{
  "model": "image captioner",
  "dataset": "regions of photos with short descriptions (Visual Genome)",
  "train_examples": 203450,
  "image_size": 64,
  "crop_scale_min": 1,
  "horizontal_flip": true,
  "tokenizer": "word",
  "vocab_size": 6471,
  "encoder_arch": "vit",
  "encoder_norm": "layernorm",
  "encoder_norm_position": "pre",
  "encoder_activation": "gelu",
  "encoder_head_dim": 64,
  "encoder_fused_qkv": true,
  "encoder_bias": "all",
  "encoder_qk_norm": false,
  "encoder_layer_scale_init": 0.01,
  "encoder_parallel_block": false,
  "encoder_moe": "expert_choice",
  "encoder_num_experts": 16,
  "encoder_moe_every": 1,
  "encoder_expert_mlp_ratio": 0.25,
  "encoder_experts_per_token": 2,
  "encoder_shared_expert": false,
  "encoder_patch_size": [4, 4],
  "encoder_conv_stem": true,
  "encoder_layers": 12,
  "encoder_width": 192,
  "encoder_positions": "rope",
  "fusion": "cross_attention",
  "decoder_width": 256,
  "decoder_layers": 8,
  "decoder_norm": "rmsnorm",
  "decoder_norm_position": "sandwich",
  "decoder_activation": "swiglu",
  "decoder_mlp_ratio": 2,
  "decoder_head_dim": 64,
  "decoder_fused_qkv": true,
  "decoder_bias": "all",
  "decoder_qk_norm": false,
  "decoder_layer_scale_init": 0.1,
  "decoder_parallel_block": false,
  "decoder_inner_norm": false,
  "decoder_positions": "learned",
  "decoder_cross_attention_every": 1,
  "decoder_tie_embeddings": false,
  "residual_init": "zero_last",
  "optimizer": "soap",
  "beta2": 0.999,
  "lr": 0.0034,
  "beta1": 0.9,
  "shampoo_beta": 0.95,
  "eps": 1e-08,
  "precondition_frequency": 10,
  "max_precond_dim": 1024,
  "one_sided": false,
  "adamw_lr_other_params": 0.00073,
  "grad_clip": 5.0,
  "steps": 9300,
  "batch_size": 96,
  "epochs": 4.4,
  "lr_schedule": "cosine_restarts",
  "final_lr_fraction": 0.1,
  "warmup_steps": 1860,
  "weight_decay": 0.05,
  "adamw_weight_decay_other_params": 0.01
}
Rows from block 3 of the text decoder, named by matrix and row number. Rows with one number belong to one attention dimension. Each number is 500 + 25 x the weight over its row's rms, rounded and kept within 0 to 999. All counts start at 0. Numbers have three digits each. After the name is the row's rms in percent of the matrix's.
# v: cross-attention value (decoder.blocks.3.cross_attn.v.weight, 256x192), inputs 0-95
# proj: cross-attention output (decoder.blocks.3.cross_attn.proj.weight, 256x256, transposed), outputs 0-127
v.104 098:526528527471520502497510511475502497491488509485486526482508498529469526487499485529457478492500502525539517510512519532447515468486492509540483499530482461440489560496480511541525490542441495479468470490464447493488500480525508444536524521502540493490531532490520471473513519487497566540
proj.104 104:491510488568482475493475520496517518532502499503530490550496513500516487481487504469490491536523487463500453529488513530487532514524487483517492525476480471511526498536451526497496504480495510460531519517474490548465539467494537530527456528499527493531517478521440478469545472440504525499554461508516485478448476538485523451494508478512518487459506507484466533511445515500521494496481
v.105 085:487517472489494476493560491518519504491548521485467512466525496475511536480523514524433476500493475543505500511545518498526470513518515489499483459513477519454491519503465485516516509454494495497464475503497492512485499519507505524486491475499498456465495479541504540488508497531539496514
proj.105 093:521512506481494536529489494482499485485560503497511521521466512475499491498510478546550512456483523513522506452563540527470520485520484511515469520508495508508506499514503542502499473545562520500473472503515503506473502458475497507515494508457476515491514509487462515525550535508492477465487491514554449491488499465548488469502491534514513481483495508506473470529470466454529464488519
v.106 097:502490495523523506495520514469515563516533481498466538456497525527502503493521522517488527524529485487496482529483489520496491521490491483459530487535517511539522473524519473537543433537470476489494498471511501522495502464485495456535458479526500486505530500499477464504468543523505430554
proj.106 103:466517509475526523507496466487526515513543481537513483475527509498499487529477501508489495516535510459458475533465489469508541463535497512489503495499530496503564513466500491463449511447486510497489506505519507456496533513461541518529513557471493516485519503509491492526529484488498480469532526506520510526538495539509521491492473533520491431486470486487504492533497482454518491512523
v.107 097:527470500525496537494500514506505497520519489470500446437471534482492535473519514472495475517537484481530502532450521482525508474441474469476525500548456511493547455490495499502492492504457536485512484507505532506481526479437522521508513492489467530503517485501478438504478522486489466508
proj.107 105:449525464509514483529500505518507489501493471498474500505502524479529486507493554527551476494518499481521548461487451451524546511502505526512508500490523512500513502505542498500437501481509504535541484524523497506555496553535532464525514505482478537542501526524493488504508524516512498499513566501516510486486454509503551509550493506536478484502476539485513555503486514469527456506508
v.108 102:488513490444507548469542490497501539497509513498448525497535494501543447478527503487524515499497513493480475455521512508524505535488497490529493487511478452489520525525534526482494494547483498515532498514467501528496473503461520521515496501489491475501475472511520471487504506480464466499
proj.108 099:454529562451464461519517522513546493509518492520558519514527462506478492490504495500485514500512491498510498477498477539509513515462508525508507530508581507463511451552506506486449530458507492472511494498505511492510508557514467533473483502465480510498526540506478470494450504514495428504494484506510507516493491519502515486505515547470479532518500470476509500465487491519483506479512
v.109 093:486516511500504526508511487504471498507472476511529486482509531500509475482497516492498499514480464498502429549457504464503504483465471537471531546476511507465443491506496489497457483481495498451485482475564475497496494525507563504467461499495506499491521454529495504484540473480459485488
proj.109 099:500517497525457488486511478551507543484494481476467456523542476518537501493537519488536535476503445485522485530489519491544472505475519528513456508477483508523498488487511529452543498463498529520529462530492497515549506500479504448461499525481537460470492481526513504526527515457467508497513478486513485533473503531511529512482512533529501488518525509519453518468518517481472489475498
v.110 091:482530508500506533493490464488475521494499516515525454541560528510459517530474500519526540473467521485477487511501480502457525429496508501459489499493508513508504537506520511503471551440479504548499525481484491479483513521519492520486571510549499525488530443494467493458493499466515534533
proj.110 098:515504461476510473456464518466499492489460549532472454511491457477507521467479491507521496518531521499544468475557518500487527520532460525456460482518475527497546470505506497479545554527456485543508463496524479529524505492484514498492536501505517483507503475472481477500450463481496538550547473519475492498497479494486500511483462476490467486494520499498510516439488493484532506506505
v.111 099:519511452510472512488478497512475502508482485509473505487460519457448428515512532481503547484486509503470533512455520491520490505486548487488530487508548509430477533493481479487521513508502492492476494482532510474519464481502514504484514520525528582527504518476520486483538494480494471559
proj.111 104:497476492497477543518435478491487516531509546514505517468507502482517466511526497499501523545523504527504519535513511447489506475478522514518456465502503446508498512502522522546512514457483495510478507536481460469509475460546488472559513517514524486503499479496519493485499520460492524497515442477476496509560479547492521473438521436507482517484480533494512486479495532484505521491490
v.112 090:516499523494530486489474470478521469482477512499487484521514490512488525473501486510541501485520517507455505515504461493461524516535430486509460471485467491480548510477452538472526468503460495520500459491473498483483511483491494493533517466522454488529550497429476448486487517461500496545
proj.112 098:515553486513524466509458521517534527497487496508473522480493509482494536458518501508530532519475487480536507516486494511487496491531474482489547507499517525497523473503512542509425463496511530527442482490567527493494520498487518496492458563494482544535477530535464487453491503525479509507495553478497511493512518492498480499546482510481472530492480453547500516500473510518522503467494
v.113 095:535527492503494502474492505537517496510518492490475466509510523499483526498516470517459483472496454547527474467483474518507531463506488501446486529515518530479473494554518470475515508534498532508489504544515501509515504568495538544464523516531532493544509454527479527483534490474463498553
proj.113 105:495528502522523515473499533505509480542526508495493514493527497506507524514541540539559502488501490524542554547510502474479466482500474514489520497496495506492476492499501520461497495460494536527473484525577494522523470496540504489458443469453511512480535494525509478518476465475495521535476452500505487507513523457481505462521541466533483486451510505497526478505493508527555532485487
v.114 100:497481509528524484486527512471519528501498518481532505467521515505508533486512504502511522536516473478476501517501483495518522499538490516531512485494535512501451441509473476518486479502512456529465478479548468471545472511545564481474492498494517490470500499472532492487533454530531467454
proj.114 102:471483525511517497484503498444532535533523487507460501510552496527498527480541508473503509444434472511527464474496451498511456488514515492469486487461452479530474502519501502469479517503474524481522523505498474477510493439504499530473507503476495495500491472514499511498498512511498458503450499483527558544507465472531466497492521496513483503519493466483522480515509490473506464524507
v.115 101:498477500487523511503505487470519511544524493490477480467502500499469537491475506486469453478520537494464475489466524477516541516462514503524521493518488521463490510460480498497545488514496511512463478529496506487502444448444454483483518480486446483536465502467507501446536494461462516511
proj.115 099:519462525510495499458444461537541531501538558491486473503513498485496454440507477497539483510508489505468484523493489487527511463492477484526499508510508486503541500487444480460523506519518460474443474536487504508434436494523482535462471512483485498511523551473547486483508470505441522505507494522499504490531510501544487496537540535483443485508492492513498486506495489495490510538535
v.116 103:495491496538500539476534464487527517513507489529435515490495520498527556487535511487492524502501476487548513530527508534506491539446511549547561493524474523470517500496513493509461530524457543523542497510481526495491489494492531458500484500508479531488521485490496482529515543538531475515
proj.116 100:446514489476488536524442510516505494456516528491522466491495497456490512525518544533474516496546492475523507547475509489487521483525505482513479518472514509513498509531503504458492464489467532542491472494432537541507497468501487519488536500469492472483509513537476498540529529537503476505520516506492520517483487574523543468444490504536491508512485508510517484503460476450483455530520
v.117 100:481488499522475500491511471472504526498479535522487498523493488496498553492507490469449533507502509507501462543462509531470517523487536525508489506438480482527518521466547531487483510465521494538514447492495474508531494453541486509490483447489466536446518526485508479494513499503531487478
proj.117 106:505487489460528502477497535507497540483457455514492455507493474503509504462490470521525498490475508521472488489526486497426503515510492476465511495504514490506520505499517453475506490518493472515493495535470485520533458504477527520482489480503469477497524480476480501512466513551483477483528503503522478506525507478453488500468512513513526529495442467470525483555499527507439490526493
v.118 113:492500503506514555527516477485485469490500514480517465493448483469499522541510498452496509512518552464532492489457502513496485546478533500493536516520472480523526477530537494488506508516489521486507470484520534457504528497536503546482504540486461517481524517502497479508472521517536505484
proj.118 108:500474517462509532524484481513501540500459485473521441497495523493509529520477537481453452504466491521535553528476518491486474498471491488499466513519507454506528489463498517491548476506538458491476532489506527452496497510514491447517527479555467518514482518477487476473462545528507481537540496531509495542514492547485527471476517510516552505478504480469481500549512493510442465487515
v.119 102:443524484508482479517469542491499511501526491493474507494513490467494530517497521524521507491476510469471558483489507478448469504496493483447513505534498449477515498481493478533501568459514486504516472510512489490530546506485501469456509534487469504447516537547499480499457514532516471459
proj.119 098:494503501464490458482491456482503516504544523517514504480462503484539520510476530502469498495511483474485527482492497536457523485514495478484532476506507482498460473521507515488495517499560510478508474517442475501538537486459472513533487478473488513450490488511565478510525452512502521486510547454523523485537425470467478475507479481539500528539491515458511517485508505494470483468489
v.120 097:504480494469491488510452488517508480510556469487502468472475505512488530478471514524473493493535476541523473506521473532438482517529481525499465538463507458557456482499491497457547446504497519489466516521512525519476518480487484465495504488561509464535509493519471468483499522447520502477
proj.120 104:526519543483458532480530510485525493533480505491456511498489481525515473505458497549523453508532477527521517484483512486494525510499518468501490472462469522505521484497505545498475480495510501487491499516540512487536474493462525481514530498498503523506545505475445492492497509452457462505520533495507544509472499495496501499516501506492533517497456528538505485522504537525519513531568
v.121 106:486508471466489491541551499491523482526468488523529445460502502488492489513556468491507485478464497534522473452457452501498505503539510488455474510480510463511480511525507535498555529502489455520463509497466502488486474484489471462519468475525489502525487497512481451479517507476479516478
proj.121 112:514450543502510484478477509510511472506506511495526509495512521524487531459515467537511481513489512511497493502494485505498514519489496500493528511491537522571472507506513504519499482497511484508504520525460476455491480508522500491505495522541455492460503528482505491515411518455476480513545524516483498512442466425478493488513489505507440528482482477523508466496485460487499517428544
v.122 091:469510470463520432507494515493540529547526530557498502478527499531506545484469510511466494512414509489526504530511547506464505535499490470526485484502481468525510482469481510493475425519480545534494506518482499529521482517518488451517488534498544491483539530518476538499524526536499513505
proj.122 094:475508533522480521473487476497501570483493523522501508479511498515462463489484503465491461511481548486490482514530538507466512528505513508512490530471523504491487508520439515507519483487463471489482502485445527534474543450499525491531468575481492487489512500494522489544539481477525499498498489503512475475464476479482478527515502494468512504529486531551497495480483485514484544499514
v.123 098:526527483487503522551533460515512527475479502448522499508474478514566568484513470472519501512518481454490515503468474497441501522530501493493484469507516496543485454441543468504517472520504482520480498503525535466536478502469497512486494459498511515491519468503493458502542512511519470479
proj.123 102:462505514456547503474451496522466527520494481486544493501537486477477510551476515508475474473471491500525510504459531474527514475503506506513475517494495505540497516451497510495523524490528502529509520530546471448538493497513518503464501495517490527495526491494497477507488462523490531495507503501519537482521501490524495534502504531530518504452472465481474535555527493505480457522481
v.124 102:515489498485525492490507528516508500468495493498516487487495509509511462510456501493500523512476487436484539491535527483504476494506470512509497524516482556541492457501512510549426532517493503485513521480498486498505502490499527472473487508492493479571485513432501546513551505524477420533
proj.124 106:498485507537492490487505517502465485475516541494514464478530497507455522511538476449502515475475554510497485508495482427550527460474521512552506505480480507489502497500462482450530515505479506520532531487484495481543545489515458467487523525545500502498481495506481517513478433517517504483491503475510473437523509460515484503483459504505527483500561498512467484497505491496503506551492
v.125 117:532498483482478516503492478502498530545520513536509511476531518490499554499565504510483517485533531509509501492531496520532526521501502527488525485520495477536501529516493488530522513576487507515489493536492527525472495520473481482521553489508496491516492495466482470500480536480506493525
proj.125 107:512479558467517480461507507487508521524492511530546504529462484487489485524497536517537426459521516461461507499472503485454433507486493512531499492518531485516504525508505459509484513493460510509447489467509500478500498491514470542537484480494550508515493510521509491457512531463505458488508517533460492492486519524480510510478515477525494491535487466504541475524478514503513525551508
v.126 107:479493471513497527480519500506478476525527498500530484518506492503448533508546515486455524476495476450529519462511521480490528467559497467446500501490463477493488488484521499490467511509492519497481484525527521524515518559501483485449531496469542495469498504480483472478474495490507518460
proj.126 109:495497501471484437470491485491544484543468523517535489533533470520477492496477493522523446482553500495506510505475507481474452540501457500504512508518517477455468450511479506526542498512528491514520531509495544510547487469504490466502447499464505464523481506507515485510490498506473506460504518507499479492499481494528443516467494477524516502496532530501540505469512504486491516507503
v.127 098:523497483515472474506534462462486472504511465464458490459481502531532482550468535488486478490529504502488493526492492523462510492497489518513485496507522449473543496522480473486470451513511496508518471492532513494499488468462501511533509499525502534493528498529524456500465468468571518469
proj.127 101:509478494482504505511511499493505525508544496514475506517502506484496539484483526459502511487531476490481511486486526492479518488522501443531502495490498449519520511539529509512469489466523545525497449488486485538501507517503597508531547484505536562527500510517512516478533501502489516492519517508479525529464522491526452471546478473483512509496466482467504545512503506550448500515497
v.128 099:519447452551488475509451484462552473519521522490502493494486482506523511547482508497507520466523538542495479549524494452485499494494500521524543542507505507481535505520509496487465528552475481496507505545510526497503494489508489516536475534462480511445478513499535491510545493526508493475
proj.128 101:472467507509491495478497456495455520508495539501532496482535513494478506490520505531510467485530514496504507534450519488499535491458489496444505517523494477506539497470501518501469518522511486498489509503474496517484497482496500481490540535491480489481532484501513465495497485458474499496462531512486518508504499514525540525433474558530451532526476462517502455472527497474486505507467
v.129 102:507485471502511513532442537475489502509485533535507521449506471473540513471496514471480547477493491521504511473532500523519531520464526507500478505510482494464520498478497454503548537468525485463470521496463506494508459527515520483507511532530487514503523511486486520470567485515474505508
proj.129 099:494469542478499476455520521455539507510502459502471488506544520494466513467475529472462471504506476495496481488508493489486505514537519490509474527506468499525504484503460457480536487514491533462498537492464458479478461507471498506498485513490459474508489512475531456505494536526507481500493477495488503525490511515458522565515495502512518545527525568487521494529476463467482474494462
v.130 093:491491523481470529525503466497465507497520494537481485572513502477444472522522532523482495497532491485500527513516485481479491472496459504506442490455544509493460545530531507519482513478480511509502454485504523492525478531506524497494496481529498486511452512425474498552446498500537490479
proj.130 091:491551495537561491466483478527485502488538514486474506482528468534448501513529489517514494482503470504528490494492460489533510470501519542510457495478496461475505546515542501486465495489509488469504514473497543515522502512544514499460456499465526517538496507527532494482533472499509483514465530447488487487547513511559503532497542519497542488533491504473496506509438522536505490477502
v.131 101:552550473490498479501472532535504485494514472529504496522491521521524505495483532489514503502434484497537496475544514508460520473457527507464522508519478505476539534530486505513495492530514445529470514482468491507512501510525488523512485560471516522532515507484521503517511503505490475456
proj.131 099:475449517510511474511476480492525450516500473487530525490504531516464492488489480465507464538474467478473523528498480478464489509460480528502509495473498503465479460564514534531491499492511479480451506499484509497453539507478506478494505508474486488505519557462523469479530520519518494486488533494501503504509502547494430473523487456491509496495495504486491467496536517473511491502546
v.132 113:491454443507501518497471511510484424465526499500518460505517487484514564469480502507498514475498523497521508483502483492449502470486512470524506469507492512524512524500498505473479520472490498495529511526509508537469486513467525520497521484502478477506457466488513515474452429505523511494
proj.132 101:477486494499543592483489510475473519498492554550519528475510496511495499485494506468512489443455498504483500528554482516519486502477518493488521519480519487482513517545474520514479494470525520495498503498481499528523464497517535477558503477526525514476490516512461502514496534481508513507487502465507544523506508567485488511480505515499497512455533478522512498461533488502535550541498
v.133 097:519518538537512487513533486500481474490491516525488579485474514493501463514519505504489453506504483523512499500515487527546490524514468482529510469540493555512450487476504532483470478532445492539493504501457526488525498496440474476524473486485495451471519479578521473502487539501483471486
proj.133 099:483513495499487483505491537524518538508483483504491460506507505482459528524483531524571522501500500501549488476534512521541520469518476476504459496542484463535455465469504494511494504482499565509501475479494516511481493495510472496478513501464527525528492505503525467525492441508495510506527525518509502534487488496502508508516503511509458459441468468498474501453519520522517475523537
v.134 095:494489466510493501511468526470482500493479483487536478483480469521533540479515498516483529485542563489523515474525521458479502482520524466479473521527521501508515522494485458495469486442481475472477511493489478541503498516500515585556485524579496530512501506497513486507539448450479497501
proj.134 094:504498521503528497471520498475461487535492503524535502508502523460507529481483509480475509474532502533523494496510489495543487521533504524486536459489474485532472507501510493510471539448516469470536540501482493507517480489482535476492471501457480497497481508472518489503468515484508543509483482445539512511501554571488490516539474535488502496489489460537530509528498496501511500493482
v.135 105:530513524482480495499539513501552493440518514503504514529530513538484459491482494534449568539488528515508538477441491487456498550492508520497482481519465503518502511487554531531524517496496496517471518493494545505501523526534472492534531572535527484536538509488473508531530465515513502491
proj.135 100:505476497515486450516516475524497504500541477512516464509536513489461498512465501521475500493480487480477504451515431483524491512470510535506542473466479479525539540542552504497500468554502499515486513524522545495481523534476537464471536503461500559507493465495469522471483511510536509469509502536502520528551489508507495497513538490478516518497489471478506493495511476479502442451500
v.136 099:486493475481501439520464530485481536518504527459507512450495524529514478497468503523489507521496516470496516478523498518483507526465502476508486535539508516493482493487496467532544503469483543504502485500482505505527529471519520484517478481505528473497542511457490485474535495515513500527
proj.136 101:504519490496463501487503483469531482494492488506540462508490527481475526467495511517437492476477429492498474523492524530477501521562476478486472485554501485515494541498518518457517507482511525516420538515516456463504515485530491481522528477499500488507452511492530496524481522538512527522519487529488488533518523516525521516520543452504485550508458519509492517495468469455483508502492
v.137 102:477508525462511496468493555525452501488494496549478487522543485477540468467502507516528520505518504497507522484528489522474532497493458473525527429498500464485492511483490522476521550521481494457518501506545505497473506542461505486509543487542496528508458497523525535472515467474518522481
proj.137 097:500517498472517509510496491493518474473547519514457513521496526516501502505465484495489471452495488470483482485514524513474543491507504561528496475468528484527510555501501494506492504482490478456515504508511541489493464480452511471519484499524510532509482552491439495562489513468497521446514509516521486509462516490465503491478495478524506502485471503501460468498458451528501514515478
v.138 102:511461466484490503482470476505493489498530448524469513496548523471515498522500546495504561478508470481495488526497481489511477520471495490499508450486451467490505526483523510486500448530583491475534504499465546548479455446479481496454442466476456501523493527494468511457493483471515485471
proj.138 097:486491537480464489495482472511544472488526493479524528502510484483502457523489485486510452496477506495512507502482455525531540497469513509510528505517503499515496468546509521486489489534456487508460484493480484481499472507466482488495485475495518496523503493486480512453521493483498512512490493496492518488514492490450492439522524490521428511523494535501504528489490494539516499532517
v.139 102:513515511502512492524494505500520528473469512485474511497527515502506473534493498485547511478552515499476472446527501445473507492502475522497501501480511482551527530513484503528502550457466511504502476517506466483522517475492493505537492462463539494509463506502525482520485468519491529529
proj.139 099:514478461517511534488489538465512487504514481508507519480513551486519530464504509447496424510518450479493522521485530512507496528508486508484498529511498489542452520508477472501488529469523517476487501476495509461487528501488503509462510531477531499519512469436496495471562493487477484515471492508542488498514467484549512470457531494492512521512501471513505465486493515505479489501512
v.140 102:517494545496542510490488522516537519501482480513490453481511514495540499521499470526545541476532515508505482517509461532515473518464509509495520535558512504494498446488519482498485588513493505489508525510484485538477507467490521522498492494461507443524518515505475507462453517480449531507
proj.140 108:471559499579491516548510469486505517488511487521494496511459526522539505536497491501493463506546486508529543514513542550486510518487490477527484493508476516522459474484468525529518508520535530518464533504485504461471507478518496514444499515491482518485520461482468471495558502515500496466509492475515497529473484484506514475499471496497498484456467508529514523443484516473521503446477
v.141 098:523469524458500485460448514499477518451490524492473512488474487498494515499493496500549540537535483508503506524488461508557492489445485504516509555479517504468463492530473518503550480519509520523513506463538498524500529488510528511473477449507475515470511504498517508538509541551530523519
proj.141 097:518501535542491512473505508487495459479497505510506492493504482514477462535512499545487541495506494514508530504465520500492500446562525488496501512516541503498498507510512492518513504538473525535521530433510444512527513491495495510501454528506487483497481467469488512484525538478530488519508495545465442485502471475521495493473508518549511502534519549480501550472474505499496525517478
v.142 102:479529515474467553570506501521478511480505499517473523498488459484499511466470539512469501553466514512498489519515529476503482496509580492504558522487468459491485511503490469481481481482504498489485508478498485514475511527462493511506478523556526486518516520495519495498450555481488502480
proj.142 100:538506510524443532503505495542514463494543560503489482458527471537483472492505511489509498518520523530479459518556519527514461486504505533497508450474457492510539466455497472531522463476552541538523489489485523509506511494475514535500491504493509497528470512476457503481523529530488543494491502490467511469490538512469501518479569442513505504492519516496506499462519505521552489512535
v.143 098:466492496476543514483503478488496482447513471476507484489510477500481465494482511532489518489514513480471477505512442467536469513497476501524499525527460498531502448512497479456531529519499503519481490499495525484479513440453495550538504490473523503463515514511490514486471516511498475503
proj.143 097:505549493526469501547521495494480503485545494524557477497497464500445498528485496517534518501506468530482510493540494473479486552489495503520460453551489564495517484488494541508554481542499520488483500484489514506499502462531504513495514491510506527434478470508492519494529527432504521494522530500527486545497469487508507526501551496498456494456498498499543470489496505474525441508526
v.144 095:528484535518487532521491547506503540541488534489440556481515469522501521499511480479534505476525514487487512500487513491535514512526489504550475517519504499501503481523533470516525467506537473501529508495534548564483506498476501483509480465468530550530534488525486515453514518479508465485
proj.144 094:485511515466473525472518501460495470484488458477494498500514482471482476541531546480501519475503502479478468509494500479522494500494501469489532474505469499510484534493486485498511494475522500518518541520463497453519501461463549515481495488486504480536537496535526538422527484470502551533538537498458519475504547488483536466486500455551487524460500470492499508470507530531489489537502
v.145 098:483535492536481477491494476506498473514519488484438488518505534482519465479475469475487540476515519478464511488510447492450494477491525518501522430450481505543503485526481470516500504485511460498488532530484530495491482525510464465547469475489523483478505545461484444483516480549487539508
proj.145 097:483468468491534503473482533504492477513556493567521472541474507502524516475515520475478495528521479492504518442489568493512516482496524515504502556516460473504553489464572537484500472527510529462488495495516514472496465512491467482477556495495487502506522486482497479504480469521502498477513518500473500502493497472475461543487531516487539492488513545507495500484562480496523514513543
v.146 108:508509506514489446497496488490457540473497483509525516460429526510501533488477486486501466487500523498486506500499482502554496531462487466495491504463533469500503502510462467522524457503478467510528517542450477451490530517503554500478506500524557503511477531489489499510496514519506485520
proj.146 099:532511461432516527541551518481468507479459496523562492492491502471537506509471509509485522517456469516477485487531487498477475501517514536472505562490524548527508450506488529491496488507478458513511492474439508495513511533496477518525494463471528503499489498478486515517511495499525509494503477518525514501509537496502467504466470461504517502504491525458519526477484502494442586527505
v.147 111:527535505504506492488492512478490538553519515555457486507489477567516495478503491473532465469503532500505505494484472522509541516508545456467509530521493513511518504544491506526418545538500532517484498476495481491543483456504511464517503453500504518462483468481537517511510489520507521533
proj.147 103:493472508527491520520507519530490432525457484505495466514491494487495494489557525512514492518511521465489532503510525517490523507491499482497495533488508493472456502488526488475518517536553447492483515503542463521476491475483458508506491486546495527442540557445515515510482546541454486510477563447478517483519503488511518481507531530493518555555479466492490544532525486472499503452470
v.148 105:526472517494470548538503546427496455418492537457515480460482502473468530462482500489497496505493521509485515525479495449489457491499497499505532487550533497452492487474505518499454513464443516491467476549458545495515495522506500494476489483521491439509548482489531502483520477493515505536
proj.148 102:518530528533498465515498520492495540492493495506503515535486476520499530502529548501468452463482467531465522508479454522553457478485475474486465474536506489527515507520511526513519503499536499485550531529513507490480502491471522513530521469544490491490507474507525506505499509523511501478484520498503495532510482515532469522488516535546481459499489520504480515504495504511523511470508
v.149 103:536512524467503489472470502488467489509509531457484491452450427485448520480532514532470531498455516478483472535506512507488518510531495488482470481497504505465477504495511540498488488491487507523519507479487478503497532463470508514520456503504487499514478526505515492482474467452450482470
proj.149 097:525529495486492488530535482520481543497484481501460499503468511543478476494518549506470469485472501487478506473506493495472536476482512487545526498469497483517477491492514462542505509480422464521523490503482505525464481474509506522531526516509462509508507468514433544514494488506465504514517511488530513527510501474460518491503514489466485521487498529505541496509487502491544558506513
v.150 103:517495532496500504505433510522480477487489485492482529534491461493451456501497514513529531503515527518517520525506482503505451533473494467492478504495491511504484473526493513491459471528479494495442487492494486523504478497480487497460536529537427498510496481508545516563486540499551502498
proj.150 103:515462511550504524485505505499503533541508520502574447499480524460415527449523516492476503485500494525531477510497501481508512492497537525489503502500473526530516479568525499512490490551476488479505524486511539490522507489525515483538474531479495477484494497541515517483489511513515544507523514505543435518535487480495477487469480504511476507484488481489481514505503530531516493571509
v.151 092:503505529469543505471446476482532485504485480529482486470469466517519506540476508491470543474518477491493501504515465465525504517511518549495482543517460517484495517462517511438497548437533438490519461524491541536510472507510527497527541478501498475527499496507531521514538501516525465533
proj.151 096:489515464532519528534500446484495499459531489543522522542508496541461491485512485485470479470471494484529492526529488482541511487501515484513567493537491528507489480522518523518506468480556523533448495487475477486492515528535507509494478543469472524442512528488508489492518487501494479496516513522457518461488437555512515484508515550502477506494498481504519528462488469467509478494471
v.152 107:501463505481511507503481517494498550526494465520492452498534508523473523491533501473478474447503516458492508490461508445487495488477486498499488500483488508542518490484525477471521538484473482453495513473491522553542473474498512539494483523519530510540519514508504465458475490463532482515
proj.152 098:473527502511509512479509479505544458495500507457502510571484510488485503516502510478549486473494517500496536480510520508513479518493475477478497505449432558518539464480488534522506512459469494542526537508510504477534486495501515502524525500493469490473482493507473501491477512468487523480503491468534482506537503546559494527489540478487554487521501469533482472502459493509521535472505
v.153 106:486516528503514434513471490470492496517520491518486497497500487484516530525499462474536531523493486473494491480529500442532478486533501486512521540504474497523494477495475466503501499535448512463557486475459500493515504504496521524568489475506522481485480496499498483472487471524465507487
proj.153 101:492501523543546513509506486507498480528544473458498493519490495558568529527516534460476490505474522522499464558504504515456502488508482481487489502478528524582529487475503499517479499508475496519451498500504475500508522502516518483525512499487501492506470507506500515524484488522499463474502531521565504514464513507502522438436504472484448512483527495449498521500526477490462516478484
v.154 105:493509539508486519491488549487485538528529470495483529496476492483527471477496565512525540453518496509512486501485485484477488491520529475487505545509529481520512483539494476499482495482529479527503552532535536493473534517510524479507520531528542515517531467467513505492544471522540484521
proj.154 102:530509499461500464493481486462490470512527482449481505487488501475498517471493480505497466471526499532507500463499466496471510468497531516530499517445513490512495462476517498476534540454527479488555506494498535475509499438491465495501473478495460467480474494477496496498514464484511466472462465519516524471502519461523495487510476472492490547470489507526471472496520475549474495522491
v.155 106:472532469485492504495564490526484512520506521513533486508483561517545467512480528482520502462514524484482509473524495518449530510513517498482485549498508539496535476538491484506538523496535527580517497495493512494545554490492510476558534517492529513499470510506531475512489512497495548526
proj.155 104:486526468499513492515501550493476505525487445496500507474532491531526559478546485468453517486519516502509535475515516480500467549517506504486529495474482537458495516495489515496480518453520494506475505492492499492487538489507511509506536486497490460519505538489472490451522514500485485475515470562492554515485523469488411494465522503465527515483490498534501545501539486423466459466480
v.156 100:524477537559496532455460475477485476511515497532538481506475543476481494541474496509503481455484502521463535540499514512516483492503477474513495502504473456472494511466498480444508496519485495477518501533474509484499527498525518546476486511555494467505466450525507540528519491493521529476
proj.156 103:507492512452521485488494472481464540469512525525520481486506509504492536481522490526506464474506527467488498484511446480484541488515513519493494503505500538493505495477497490547516514502510477512494525527471516529497437517501495503448495508471515490463522500468517479513530453516546482471493494523461498541502483513466512493479456491570517466517500475462514505472494471463476525505488
v.157 115:495502472494527489556491506524498498470497502507518503504486582443476535519485506487452489524450526488510489482525447481513495486516496507534499487487463493516555545484499487506543481490504554476502465522478412507465490507494501527513473474454489501499474511481489508490502501533474489495
proj.157 103:516525505459470508533523469489524477491499507489528518475480513482498481498519486510502486535539451510513493491467531479483481494501544508456485448516512485470553463538474553467502494497497519504521496492476514499517475527537514485510486489528532506526496456472465519526524497469473469513503507487474527530449492582477501455521532522527500510506485515473478512471470487493472463487541
v.158 102:526491521500468568472515481503469501497531497504504520515502500468498537491451488521515503535522512504532501488518521483523460429553520515489543485527515482507505528505511527475498519497475471552501482495483507555493473495507476536480505478520517508521474506513457506519498514528499494501
proj.158 103:489500541478536503518516494500504446529481496477513563500525442484495504535503534521566473518474475530521488520495524524539547490528497466461498547488487496476506500513513519522544519466506541542544485536559500497499503541487501505475518518467468511488527482437467507501449497540479508474463484466527527503493522499502462443510504524517525477537485475481492519532523491521504470512490
v.159 100:543502500530473485517531503478494516520476502504475451525534508541456533548449482491457480512508493496498419529512516481493480496515510477496480507497471483508501485485526508520496529495463511451491470506506483415510484451514492519521483530471499531502455476522535504520483504527471531532
proj.159 097:550527508531524509512484462479500529519528504490508489520496540484559519495504485513494513520522487497482532538489509461496522533496489487523487494429479488503501475460478483500525486520509533491502501496531526506456488550498536472502518517493539532521521495478476508461468488515480537498462483485501510518480497450500526478515475519538502503568482501483495505547475474465465490503579